Weights of a small image classifier: depths [3, 6, 3], 21000 steps.
Rows from block 4, named by matrix and row number. Rows with one number belong to one channel. Each number is 128 + 32 x the weight over its row's rms, rounded and kept within 0 to 255. All counts start at 0. Numbers have three digits each.
# convs0: first 3x3 conv (model.blocks.4.convs.0.weight, 96x96x3x3), inputs 40-59, a 3x3 kernel for each
# convs1: second 3x3 conv (model.blocks.4.convs.1.weight, 96x96x3x3, transposed), outputs 40-59, a 3x3 kernel for each
convs0.33:123133153180170190158131161153104125159090178075121155167097142137093122098129089115140124130130099137073096171096092153145093104108065177136115107136108091132171087080138085091144128091091136090173160099137168128110106115138102147105132103130119147084113141105103113114102159177152103089088078095131125099116146109074070093127060085123111129050144109088086056211147122096106089060087077124091081085098069149110133118097068125126105125154165128104163157185135110170161124081097092087160154140178089114149113102114139112096181116136106145146
convs1.33:141104116124100164072076106152141094118119123072097183125150133175134125166152133179109140124076109071145147100181115140133123177143143143140110076137134117138125139133097108114046112131122134148111093179135135167134136146101147135088162144155143112165073137115163096156142145147151139149146120069132125141162144084195146149119101090082182147116194104150149177109122084174176180165154177147096135144198148121150184105112155137101086127183130091150143056110106147137111139164132100129114152143167158084102118137061093096123100147151151099128
convs0.34:179139147108056077110103053116112160109120113181130103142131113136110114140068160074099173126131152099093183112147146098146124081102122100138158107164122107121074113096083103056107098106143116085111110168170154122109066046124113163123151151206180167112119098145057093107178150089184072074168089112097140161094174106146161121125114131106117182131152145105043111100092123117097091115111116056154121095160168110099132120113122126107161109132162140129163140091160154141119120111085096108104125107131104111174097119155095099130141097157160154149
convs1.34:107103149109074159079053165077204178152160118103115104150138111133107122126131108140114116123133181095111100155106073093104111168097108104090117097108094100180167200181176150130172145152135212161135174130077142131084183168166100106100134202114131082176098109162144154184126089111064121145170083188100153086171073101156125117118124193154115097070132174127145192128116162156146147131145130107126115115065116148118098161129166150162106094081148130162147149155195151147155134123173187164149151226167134173164165177103183130105180160145178136165
convs0.35:179149107198123076222116101129154099193130145168160094159158121125122097102081100136139155097117125105093118154163168190145112071153205155125139162123098132068144161114131202115077149156108092108106108130101114100116098112119192110149123159156127104160132112170166214123127127144142125168161138154104120099142104107124104112135152183165065140227095105132130098148159117220126115164111121149104091103120105112136047094127126139161156152110111152103111085116097124086119147151104144065127134113065162137089157138118125123101190149168188122153
convs1.35:131227114072180103173124080105148114158088082143118123134140068175156122106159134191139102165176117122119182132089114110091148095148120150199166152120159093120152104143142122093075138125107138129124178133061170122115187129127126093076144085149099124111115139099043121079169098052094140061117117095087149140133116118167183091152113122114103096104105164130102095101075084120119086114126097092150107132123085146150102132131136129140122152099071143119114087139190120128139159097133138184147096093129145154143174139097102137106098122103122136091
convs0.36:144079096126112173150098067151122097075107123103121124102122117104120103142115151133133171131171078096121103128093119053118153077084115122126100184092078184163084132107127113065106151106156080093118108183187117169092095116064136120118121079071110183105076104112152149199074081103064102156109126160137091085097196143110099104112137126124140129141077157142123067114183094142132143093146167114158184172085153072056090106136125128138085096084100108109164139147100091118099154154119173133195155130168156138085133147103066050096123141181148155089
convs1.36:150095105160121157095133084109085137133149164174094146133156100136126057133118103124062128091072147106184152069125106129133110172185151172162164108141161086129172069139109087122186107086115166172122144110170106150112176103135113074080124173143090115162177104145107178137180105108144153147151131157141160098138193113127109140143113144202139113104162095175101142131160189124170139176081100244176151170081155104166170174152144169138156124165163157189132125149139159157107105071117116136118164150089054136174132184149187231185101179110114136168
convs0.37:163191061110140104133156063191122107158109119144134121106099171115157065099135125137083131112129106120164143145135096149162139152101132128105114155109116101136044149136165125159107100139104185159109147120120144063121140133122106144087108129153130132110142153078169057117092114143110151133129111137180161084160188161095102057067146144137127152087152150125129103098098159142107099111121105127093117130105083164128085150114084120104166121099179191114162145095146133137178124055083124081058169100112123096137092125117129098169120070135172120106
convs1.37:143117151117144117137111189148111139108045111147071151129151116138177171119137114164105130176117136224117078122117110088103084104111108136124095133068156112146162118152105135151176201100067095084080112113082154133102147083085140149114208161118077121146150143119125120096125115169140145105133097111163110112163135195090171154113155166087089162128081098154159165119171124138124090081126112109173108114102082167133111122102127146136154083160134066125102098157093088082150106099089143098145164126133140175100173166154090120126123144132104125115
convs0.38:108108162102082093153108122107080146128056133120096142101103092099159121103132098177100150181161148132106116108076099153122078150151162110129071157141169105084090086125133126132191058100096115091152134076114130135100120119157156148163179095132099118103069068106110131061085092166154156138083117094101111107160127096192127103078118080062082113154109137091047082054109106129099122079158097070136113071087152133111108107124152188107094181114150192091103160140137128077089117086087115137135153162139157117143136132153127116086098082064136112104
convs1.38:148134149105096090114115176208156218123179166149149104150161113135135117129118134131145140095101130163121099117177126066134161057150102113144161096172135118096148097129137200143159208184116137144114154128121133179087070118131104143158143158058131170116146141132082116080177151115207186118143143163144161123120151145228240162176139112125075086118110119054085122133078121091146097099084096162144124158144100151173156138151079120103158097153156120145110084090114125155138104115113055141139139103078148136106141153162112117172145152137082129176
convs0.39:133096168120091144122097142150085117181082103155181041141117142145125068076101106164114083148128137130095158146160141078067104150179134123152132117125095130124098139183135111126150213146150114130100157110145169165171170151091121110122114183049078112092097061171062083166193137145103186087188142114116123175112139205107140171117070097120159128141137120089125184148096161177116098126140117129136091145105145142170146110056109089150068157164102153167149155175149079122129118107109097113120170166137145089112159143085126089108103093120135121129
convs1.39:099075136166102176132149124047159121082157138127116099196173141158118138111164161127156155131132096113126081120141135165164155123166167124151116163122094142140133080097139167088145117122154121128080129107132069084079070128146118098141135132161137085129149140165144160116128140133071162126077119126104135112127074111128121099120168176157130169101149177137133105150145126036091095179107131076165111097102100150206088208112183134069130181160139164163144158140140090165118125096097117114179141113135075138156115105137172115136109138112128147109
convs0.40:108090157133182137185214069199109149106122155170076096150167164135127150222115142147109127123119114150073098101128188137080113126123100094106185115119118082084102148138154123124148092100176144127095147150104126115124167125105173085136109116123093097151067182125101154115122102121130083138097099083194145083158064149108148143147154153139114160105127217095164115121129163164171189097082178183138150161148097086126161092142176130114153128132117124145116076127140140093184142113115092115122150118104101125137091156206135149081120128125079113109
convs1.40:124131099139130141074144184162138067111150125053104108093120056116143033119037057131129167120150123143141122155169079183190093230194087158113149135152168100090192165101183089139126138100135107116156160120172085127166090148151147093133128113113120128206181126132185152134137130186150110162155153148077067113108127099073102106080082160126160104099190070117170167156106124103098114155143122184110110162101125120107164109118114100093131138137098204163096133115129170140107175128147150123113170104097152109116128112117145131157060137162130171155
convs0.41:129177110112071155073078154107121120067099131152173167122082139114132186161089170128148154131126083114093149077103176157117048143119085066132120096152109098163202115087167090146169132167167090125152173114151117119148172200142062139084092101122121091075193122167144141125149132160175129145168133152086168130172132121073110105104122090118117154095079127130172085112153069127128132056159167099166131100126079088099090140133122106140138098102149123131129090112099093135115088161154109095187099151122130149119059126144159215103144114097139155149
convs1.41:089125169169135146153136125078060148087122158164088122107083108107099111096132163139122169161087128120136128169159118107132114124067160078094084114147141132140144110124106119156118153134195119093115114090092132127147129175112122141149107089130160117096085100086172069135122159162145073095091122098126094140118106179200092194163164161148139116171162188135115141038094141057132135084111141151119098098076195119070146114122152111111110121076134166118136187094078109103054145109185103116122163071125127121114126084138113119117165149142107122087
convs0.42:072096156107094126106116149095124093128119078117149108096107133131104161103118119115139102104136088132105054161159041112100127081139136112154174175147108100131192093114138106149143177116178126150143110195129128123088104087117104124137112092141175195147139097027145133116153127072143144125176119118184105095117102180113108135094116142155128075101149095171124142134112110078090104135180211141136086071087127160117201090125100081126174183113119149144103097117131126158100149123104107144205149171107113162121151148125087119117103146107108140093
convs1.42:121146127187137147138140130158134084124091083198138171111136122128123136123105105104173136129141108135109128149129107177155131128101130154107134096072131192088073164106171124173119147100098152164105127162182198110168088150121172096134144112113103133131115124108128097070104141201092087156143099116152159081159124069107131095133133127090114143130119092165095122122087151126147166106097146139121155135136123100160117093114100080087132134108108091137121097126070087121148167163119130133120137140117109099177118138158136111162170109133136162152
convs0.43:075137111161066075102113122100090143129113104110123132084110080173118143129098065096116125144089154137125113067112130100107164180127103152113128100122171111158156181134136182094090070103103145146074160151090189142136122171087107097162133127095100125152095080151151138158131143150159107070152130150135130095138143118112106139137107101126127105103126114102066111123096095075091109138127175142103093108120172177131087141167123132150061056153133108126171182182095096116102169117134089135138145097112143089098116148134084126071112117106122128167
convs1.43:143112119163089169123170148157143142177119181169147129109127139114106121086119109156175120150072139190173127140114161127077125089107141065133178128125179128083188151117102140147100160140146129119078119136094068199125129126158123108065142181113206160182140182168139189155120163111168144215148175185089154127172146110155152098126121116164110115170071230094132134096065076111075119114135118068074134077072133089119094119100120110103106108127133135119131107117125139161147116142121176147155113085117080099099086066120114133139160166138170180225
convs0.44:073132098115100139128107162123128110165139117172112086109100130148105133206114147147092101075130107119173221128153152106132135133148082144125087145140056105160071119157121117149110109133172124089059128142110108106192194100140060164105098103101097142229055170183055108182155099187120112129122091147159096130084094082129100126120145147112122150161141107183139152170089057125108069154144107161119119126107152135124099110080169092135156096086112120156132182138113121126109130144156121107072111153162128140131138136110135107158119145130140142094
convs1.44:123189153099136133131133131124116125139141122091104128164112122114146112089097108081088109077099144161124085185140104113084095186108094110170125108163134119139165098085158133157166161095098176107125078138118170132152189155149138154112109160084142116117111092143104106119114123108098088136100126125177230108108119171120092093118102154068130159093101102145139099214180120112110137101122113135101133133097130095115124120122131161126157214084120163143114096150161119105134081110100171140128119149122150131088128185126156224095142183122139159092
convs0.45:155133113128130126113088046155111157170147120124101115033137101173160072178162121086114112105098126145148093141139106118131134118101105128133123186125126126117229153144124135130167135125060087151158219111104131125138158095111099143103084128089086079097088097128087105143167150111067111125104125150080103143093084136121098145073078141151127128189098110142113082149143115145140155058115103131080160095105104155131099137124128064133122096099117122161136129095124086144150183098118160165142117139158124150127136082140115126132047175128083132184
convs1.45:156137172130139148144154166053111130124122146133126107112132179130168126176122098082150170114111106114168136213208091188132110146122094136104143122109157101113138059108089079120106125073105064079149081102099098105120118062154126090108123098119132138206143166144132112154113158123122120154084121138171111121191154194137124139105137126083080145119115155137123102153157133104122170137106121076095134073113157114119084166122122083045132079147028111168103088118099156132137121151156206143138144114108050037110097111107152077135120132152122144150
convs0.46:133092068139116037211143117205099097132103144130106122162102113158132158142135136083105115108063174098092118096094129111179074098149104153089148150080119151120173127095108122098111094078117119134130186116141095123101104160103106155124169118093119102090172170093135177175137120045178160121140131077081113081168114113169141191076107173114061151161129149125088114124147019130134123168128120108167112114115175099115079136119090130113104089092076070112119152152116160109117124104130129109099138149107138147119150125124109163078132130134210151138
convs1.46:103135128135160056100096140122134137129147142178172155143145058177156119187142123133123156119163159168122177103184112097155131109126147149123072148088067118126109169159117118138156111189169097146148099121135093110177133107207142119158137162165131089109169144104076155164091098060139108093152080069100132139098094069108098105141126167135120124116071096151132111117064091119153191111144112079062072153110120075108151060165175171042114145144111148096120114133108070129177113147095117099107162121145130132114079125096117141140129150112127116144
convs0.47:145143098067164094198144137104083086139118147120094159208137180098062076079058051153047075148148093134114075096147151115132123090171164136122114162121124180141078120110160082142154152154086071151108056077110137122091137099104146148076132139099158133145144092135132129095150114103134121110099100110087142144122159129136130091079103116122130089121113140155092094170120135168178125125108154133164094203122088143081110123163168141142119108136136089132128101075137106118119091095095148086112092096113150135109106129127062118152108157163088179204
convs1.47:150174149162117129104160114173198131173145097139121126196096089103121096138105065190153133230167103113146161140146158162135133097140122119141135147200147147115077157121199144144155131106178117174128153143179179133156128180133102207136154163166147152138164156103173146042143139134100168160163111083193156110168120134109140077099156154134075136121169140094108155103125114169094153173144078110182114117119101128128129066180174066117102146115090157120102126092093125159117198175149080165165134081098128145074158131146122117122081117145146111127
convs0.48:124179120114175090090161114083120129099108145078112150096126168098092137162103143100093117151099100081091143111147106115128146141149119175160170159103136064127132143115113146149120157101151086130192112057133112173111128128136129110129128136155144128089160106093098112169098116149052121173037119113108117137056185157164110018102182158084126122128138145129155112096108088128128066094132212085131117123156100144114133127151109128137106088126110176089126087114132151099148075122138075110114098169160115078120077091130147122091116079113134117146
convs1.48:078111120105062089107119067084134107112088150157126082142144149144089185155061158189174173068122150161178169062168141038068071080135160179099148151177130162161123129132152122165140155161142112173112172121145140189092086194247125178123160104090194163126130127180122086124042133168085171123105176155122199099157104117166166165166207086154143086195142085090123107133149147087159111168122072156152104134106106134132153147191136163132053145155124127131098133124178087079166101160129098163113128171144090087083119097093142162098140131093081087097
convs0.49:138097181121034145110141176147093128102120152112122144120105114128139098126116125118108088098136155106111194208224157152184151106070073159149091121128162138144196068079078118095146061070078086124172075120079120132118085098133167106169140084093255165199122105158117128136058132138140127080086126100101190168113088134170099110167154135131127063151081130132092125109086107098085114162140125157140106145095099128145106146116133147145069088157138070131085133157150190162121072111120114076144103088088083112167118129124064097099098147139079098138
convs1.49:083130115157115147107093114083098100214169160145167147149146145114106156100095190048137177057066163122113162115152159103149148084100124095118138126104127162125098175130132174112150109157137152148092119135166105155140136156099140112086160144120131175177145141159072101143124151156094113140133131149155120149179089183147144144067117157121147213073142160144157110225118122140131116130118123153082099182132145122135130161139101060103097106202155124191149099155160053107145126143103095109125133132141118100173115086100125174188138093160108098160
convs0.50:159166123160132137166142103134086128113123122087148162132146151177090142144153143119118092134121102218139124101150168068212132146155125146109142075152130092117181118127144139133087139161047137158115146089150156155138111146119114117076087070131128143173130119098106091104101106114151182099161150122089116163142142149103120120129215083171147119155144074152129121100127099137146113128116161096100114159091087115130143144165119141223131130126077131121084111130084183159077183125133147188125142148105136136105101118066090091079192169118154170065
convs1.50:105110136143154124140167092084115056142100143141140126167173147140117098114126147136191135118132123148154122143167120142130080138136139147136173161149139083122147143127133197120131201152081137114160115138157077098192130168147127100175140106097140154088154132123158135097131086157134103140145084100173136057146076079146154082153156153073082182129056172122094153113133080138112103126108154132080114105089098093151111122140124156125101155122083122169145131156075159084133168103122119129079162113123143121134112117136159107132137135119120102142