Weights of a small image classifier.
Model: 2.96M parameters, 48-pixel images, arch preact_resnet, norm batchnorm, depths [3, 6, 3], widths [48, 96, 192].
Rows from block 9, named by matrix and row number. Each number is 500 + 50 x the weight over the matrix's rms, rounded and kept within 0 to 999. All counts start at 0. Numbers have three digits each.
# short0: shortcut pointwise conv, stride 2 (model.blocks.9.short.0.weight, 192x96x1x1), inputs 0-95
short0.59:530366494595513445453499466397509485472527523521458433504485457503495425488537561505462533530458487480519477425536476455519538437461483489460446526534664538520498531470563502507380525493485578421496534539531553445506512520553531525615534531501491541574446525459471426429484524604552449463
short0.60:481360446472506578475430438463458468425402444502507469559532596462451491515572512513405533548456511518494479478517484505564450469553487541495520473511524415581537492533462469476555524557508548510529420481421506569581508560487477509459464633512395455492523414491526526503544499507534495520
short0.61:507520463394505485571514480513501453503491549507406497536460528531395452406528449501532514523514495525551521486453556478457554484504533526328433571419470469495478515534409575542542509544471452517507421529487370525421573487446487596512428486443479556469482579493448488533628393494529518418
short0.62:474407557440517578628385413435472542519477513471532479555557493621466493525505523519508528498554516528470442415596498569475450559504460541507439455512528540483471507558550531459579475551494418496473496520544393534525485462589482403538552553437459437623571487541497478518545486461516428425
short0.63:473445505541517552544482441494523534507445521517589436514561467482392417537559611457442461444448555478489472443556526546467436458552481498532513453447451536578437500502511486563562572517547438412392556476481458509428501424503546578568516487440551497459534575563483442507508478567525562450
short0.64:498571451455535483448530504506464491572445563550487493486443458455465535462574500582611451486437532527521538466470470555527422537532547589433592481489563491528500589457620425524499476492511492582498517505437480505425517436565513536498450495414529560414530508449533484535501543474456434502
short0.65:492607552483454554465502462479525484394536582461593464575467519396505537545489540415472472488382512531563493499460545507498427461498442625508488531460522631463597485453488510491535511530504496526416544443503556519468463484464503439484539459483518510465482563533547527586464525433525512478
short0.66:492387520536445510559519511428569434468396560465495468476427534510447457444500515475582511526456531528518533576514486513480601530542576473421471558541617473548536517396475616452434484520478563529454562509535528536523469514418518482542528405514462502433496530410477412530469652490602538439
short0.67:497531378499649489529555503492475451524440589473427511554498503568406452489522486532471430442440543627656564471534503553499556556535508438521510635487463560499549493517452558576498470489424499562537499481478512521512417372508491530498613465476448590455408458427591494578510576451505480488
short0.68:544397543514493496537495505545535381529539487556535419434474533642532559485484517475480493473483517549515542561411564551435452397503542510460505495504489523564608464452492506453525415545459460422486508473544509524534557437524467549448516445592461425563463558521467440502563531485514469376
short0.69:474401352504508487511404602600502477389500522567522598476510523512628468497466536543563497486454594453389528517539540517514410562525420458501528586502528537554518563494513529513494450441451488565559481433490485522502528560400529471498533497501559503521550444494513507544640395542473524523
short0.70:516476433533450425542459531494493510497591448507465440447574524495497521487569539449546532528564484537464530416416481486548541346444610480578454528550593524485578518519441596524492407440499463451508504493502506528492508512463525552441544408599505543524467618456490409507442505529457484521
short0.71:453456526453586470517510517450515521500559479471510493505454487462370470484436498530536386619549460513468523533663453507479456514579445534581556436508466508542383515535394452507431498456452557520464461490484558601444539543533544519430495491495456464394503461579490451452518494608453438541
short0.72:547352452510526594502450479572480477495436518480553524489464478463539412542600526476543543506522510518497519539553440541540499487484506480528536530450478532501500512518401499538510532508524543536381434536388508560611518500555478491481599547589520439415409508410394478558446521458528489487
short0.73:474509382456484567541429509552478563565574434422525553488539349586536468509481506506611440545519515547601424446518545496513462517547483492393463607453585416428535536503428545488541539487521548572503462572521466534482451446500422473398526579462535439475512586438582470483533503497488495546
short0.74:462448548428493526434538427425518486527535526536326385469578480474442391531500478428505571553589470473583506492565449510511453517505499506530443483472458451446465500542477571462487493506501493540464497496548523555454535542553452478538466467531548484482500551647478542507564557613477588538
short0.75:474560442518540470481505534571469500493504507564492512534527459482479546504469511487550435560477507540649552463484542468426568494513451455479490520553495566511529470553573528501386498463617455542458407538538507598545585499400534506551596558422412530467474396487434544507503507514497496530
short0.76:555510558453543553509516536547426526517444491523468589552481569489459612439580447509457388536509421470502534550527406504449508503516471506511510500512560503498610453517379503514609491525543486521539489529567537438456454490474495526492460548458512479487561543532529439499494489481603505322
short0.77:515413481504545418570551584544501519525599478414424587518495476432601453463509507535442579454574449494461481525493448411480470587478494470522476560508559449503509467545533432418553544443566564498539470570506447475605383515520540512521487509561515450458562499478534509521509359459518501521
short0.78:536550532487499518544483388547471468567561596504556501534470487514505527541498470517486501449426507445491469513581476541588455456576498599437562433523461490448525482509562443496486481518535476442513572580524390459470531546567488472575561557459508454531630461594550462500471468451528611481
short0.79:490479513423603557507516427449456507553487389525477530588480402471454529597555539554408616526591560444493584440482598518454511564527420473544514508527557497469590479455438513523513538540492488381355426495455515560434603524579521524528430502339524457456463463476491542525499448468583414556
short0.80:418546518411453536470484572410515465516481473432441454512556565508577563552569498578479560515451514513517584477525422436528616471562492556397584556447497548466490499429500541509367494504534547537572394518446552422505421473534515459487460525534458601438432505586573459559521525545463546437
short0.81:555546509577530626505493437488503427461485457463510483451518559583474479511507562507491508521487495476541453378527560460512527413466540511560446594409479474490618560461477491536552601494496360508518466456557491524537405564518516488495458596451481465529516495323418521530518442531491540530
short0.82:543600409526454514613392494520529501636467505514517388492486550474543573542509448552518493566524532520434579506564411557499493539490493409564527460471510442485507462505539492413504539511519483527472582490529490513505542427494481431509538549607383517551457573520524517501533413510513503454
short0.83:559507554461482500576458500535471569436523593412461508509494578556510533370439527487482478436454470535483523434419520574457532636556572558582457475582409503518545469543449528427528511546521571476540430500563509559501504461566586444504474466490498528576464580469556451599431489488506502572
short0.84:535514513496462486470339438591548501421485468473566477496523474517464574445522498473512626498467433516506580519620518504493522495501582542541516552580505413468474548382554556544525475514530470467506576464446472453457510542504536476513610591591510510529526513513479529564455448541459519531
short0.85:482503408447527517476431456535515552526516528557473512551462524526526529461514656423479543496476453478491412433584461540547430551431465550510501507509437484574501494484582484496546526501447528536489467458504485494484518528545496482486557517570495535458478495557538552593506589505496514516
short0.86:494523512507498510525397548534510546484491532470502523511582492452499436550558505487422550464439502472488501447403507541418437573518528501577492505588526575523451464550475503499479493502465534549521540512428516538469550488452533513676456485542539565516541578490551391474440546531520561482
short0.87:499449553579470499516469434504524436495544493518516574569459434528571459542556421485508570526517525548604512432492524439486483518478475458548437579473529470410476459455587496481528480570556552517465529479515523556413498451507500556502444442568487479528457537506538458527465500545543449557
short0.88:640529443502431596530511436427527448578539433469431541510487412518470507496529468586455450535471504536449505469498529442485538459520529477578503512468587565539389448489501506497500499487509405525487571484458425393561392550537447497483560578557519580489528510497511481496432552529552503418
short0.89:443435563523530483504511628558463532484460455443475493445430422463509431470557437586451453533499491464467512470459500529507555521514388512445543451569519490448471503557496570480498546429538512442537377488555513500489601411561396510482506528528524479474570530496464578571530546533477606514
short0.90:489383570460462502517415532515548515484507521411454510510519604557506577444502492525431533501511499546545494544537443528519455512522560576477434509500360533478440523509571527515574456519530444562444545453472449523468500542550566490504464486473428515450527632515508491530458444449523460466
short0.91:570379580474445487495573565542513529407446497468499468494574600458490607470478471490477603556513425462411518463494582557393519521527482544560388532499520535423458592528520491555516483585476465556420522362542597531501462600435526521463469495489497466537500485585479541465457474564500447515
short0.92:515515538508526428491477421568557490483545468519437635575478534403552515467503483418497424488532486535542443493558555485495485548601518498418497524499485457476484527453437464535537466476503607505518545533532416543498592606528449503483526489462546428499551534447451381498576510536537495446
short0.93:608498478577595561579522531462422524582584632562541563415533523491484470450507545529505510514540409535538432351553519512517496455525514480504557494454485483484477407543480574510528525460442499558561411427489537471564431601442473452528503433433612490508475488419488550595490447522412560558
short0.94:541459543528503478452482465550508507448525527434536490375550430483405515476460513415528503503535463482612536414405520406500486494520453566530503514510542579488458473412447500590513515537469467556545583515483552462452528501454528566466500470604504421536477550588484524453527422460522461461
short0.95:395457460558528490526412481531546433513501507581523491365484555501534424468538561531478584502476433566492479579569346485510469529545425600481511472464538500420563401599559524509533550564455489547438447600568489504434540520535579484541510497469480545563463492502543531519468558468494509488
short0.96:431484436541489500509494437518454449513541473469489436484463478496523526559499554441530543545509511529444485497492469454521466542544415578534560542517492553462468516539484530485482529424522512566518475544462516473471555599470448507472473490492527532408582479536555445546485589484486520459
short0.97:496485532513482537556461405501443543502476458516449464508533516455491622593453553506513495558506442575560450470501535549474447574564375461410436524528511440531641500522528466464548463470511536479543607476475468585525528513401455446535480575459528512545442443439591534553476497532442539479
short0.98:549508610458526508421501463572506555512503582416566541530430437345456453483588485464516495446436494439591491476456466509492479476536613438497530568539476593498546547554450458496604606530519564531477505447510483483404518441505551534578505526513502499575516495468461507443425535542498526615
short0.99:532628511514471490481537582433563504536404481568492422516433573412514474558573558507464500602538460532477611532461503524514510536543417442501401546517372565450532472470480606520472518502510555488422652559548570578629441487488466417477512477600619526576486430552542432499567484436497517500
short0.100:546478527451550485568563666563416533541492576435512488546489583584515522565446435547424527463554377476519532528507533579526537487490469569604423594516405552409511531483471576595577455529519494527525479473589483477519447444411505479558481491397527505473383462545549488539493554487522418454
short0.101:470449460565554510558477489563474472535496490510491485555516452506449524568434444529550579538421535589477521427496465580589573438586485490539556593497517430490403536502422416443533510519562534510506507489534549382513499470530451515429445508596556496562613485468482537476504444511516469461
short0.102:532519421553481507481523498540425473479467480531527466536503491433479513485557549502489497519541480400503491596537489435431459506597547477532466543458464598400519507483477546430483554413506608462611488578493501532435476463520427519454535463519553476517499471442484513498524454460520462478
short0.103:536408534519488520587554498595523534549462518618533525485541520559520466470493520543504483564514454466436508482514432485457436530524536459499419401454366527436571535523545507511527454415525531485496461449490459520543540473417535500521608484509447457539412554581511468450431397555493504580
short0.104:486406504412501517539602459498428478477497541546661512495469527471437511458482541495541543573507575511447501455419520536481519563440531426486527469463551530568462526529399470472382406525495530565504439503494517555504498495527485556586489490518478513522464495466489476437457520505564514528
short0.105:507483500421435569398456542494561556495564437440510422458511489530460525480439489520456501591437522515488518552405526460446521446455563556539561507507476409456571523541523528552548428412517386529495602577410567542426480516455494483480498519485519540494561462442501487550500572589507498426
short0.106:537476425424545499464495439478579435500430458574504535514430441526457496522543457441475545535479458488503457470502470513496593491536556440487563469558526528561552496537573523570564552560625570459431572324511529484509532585535408461560570508564528480480468537510531471580467521457499512509
short0.107:565449469442523481586471512502520508553519560327530499480637472520482443487551475428496521452487415457530508533457453490515463490580584500441493526444475496590461488508476537544586582452513523549557527381562509543426483574401419547424545565447527468519493460540540461428462589540479541530
short0.108:539436428501495475520578538508534399466536525512482519550448479536567497475522440469499522493473571448555447449488461474485496487491527520490483561466508513471465554475519465515553493556512560504475526553497518488447476495554497460529521522544393520443493509506531472418536477523552443503
short0.109:537513373518528525449550408535506530424479480536520480562491501496529501548557535548514553561462493529503535601509492594436456554507444497541591512532464534625449489355500469425503544512512502561543486407544460483448473517480484367565538478510525560441463561554524499476515557473469474492
short0.110:597446515575476513512432481426453404382477525426483510555523469489509427425497597527457571527624497533456419413508539589609433457544562542499489462461528464521538435548525477512510506498525459531522514448520510598581492534477488498505466534525483407532555522535509495548511542523539569477
short0.111:434571594527528462521442433571462519527486498404434526475411520451509444553510453511583530469444420482462598585508555495525527575473532483576510456501426473523476518597480504550478541616480618555536493507435445582539551456563516456460503474506386461507501451464433405518482433578520462588
short0.112:511478543584485516486551482454356435384529523515447518586591541469460620534512451524392582506601392525537591459446512570549506542612477457464363561490458483529482490557562462449509424518502613540441414536430578519398549493533492484417485477563534585565567545536490394481550451560564470460
short0.113:522481482462531486426467474393494486641549506467427522550507520499458465443464452524594480492536522554454544507487525480522503452547550399522594453430436461531527512460497481475584480572501511498523551491508405554531510522562515477431503455476540522452563587658465506366537435639498476513
short0.114:478544529505490474538464591557544480596582493520586503544510495563500522518489559507491459447463561539485499508548492406581507540521539445547498518516598478427495470528490529579469404498448514495551439522558448461431531389505512502484531406496527519449501463466512472461484478458519497496
short0.115:568446454497581517509535500444476593434491513519436515501609519500373418475486550566401500496501528478447410519451473475454513526419605562522554509510636461519542453450504450424510567404454377505492599514540527517549520436524515480466520436505418519494504500572549468461534493516519395473
short0.116:513534571439581456382480482503612475536441515512494595581367535481543528561516538523456599563400464479474596551467411559519566456463473497490551461480448562491512497513375478517495576536505534547598390520531496612521570474460398502517505506556484497506489498407429572505455500502404463540
short0.117:535444456412463524514458527517517490551594512546599576633495576528583572542475581556550543483532456523362462505485394534495440387419518553536484474530477451529458495436441534610587552545499485461445470449600556483435552510513468487617523502501443502480502500553408395505467472516527553497
short0.118:408543505582465453435568456534566506565540395494560371465533470465449500471463501560498537527586485523519405457516515439548512576528468470546515516519542527484539581596594501593473531538559507455473597527465483487539465469546575341476439414472455508500532444494489499497498514475567488541
short0.119:582448522469521534549485427502430455526471476499529503496452470519500529575548525507596457537498452500435559433511478504483517433564566498481437515506552488540520572466423481469555515511464416491502518522390565517564574476528446495506513471487552521460603558341478519456644464597497563538
short0.120:553575437455540518434520408528447418574559560379436521461494528548528563500450507489531554395423561540561489428448513472379515547515461540520520360541524525567449493461482552432492446539582571484506466495538554498561434442438481558567549497551581443476444425532500484515474494552529521507
short0.121:517486560483511491434437479493557452516606521575477545516503509507511478469532438544596552588583474526572518397540530532439450506471560547403454418484482449423461405464491627478569544604423504378482452420489441565581537531495475512519519493469481459546478621440562490498494514655479541498
short0.122:523510557507481513455584533549486544497577498442544466462438436537523514510333514455471496544471436345466499542516523545437551460439464548480531427451572460545524484465447579510520438382477478437492449580559537530528531506441535515504546521511471521477511516432582416504548524485564519553
short0.123:461513485570464563460520487420437498583534468441406496560407547509510578499596532481496501514474505553411563495418492513537484494476567485517430525509513585534535600524570454463436501555386441483536524467583550504471586486506436524522571518469665572446515467540488441577415471515571473565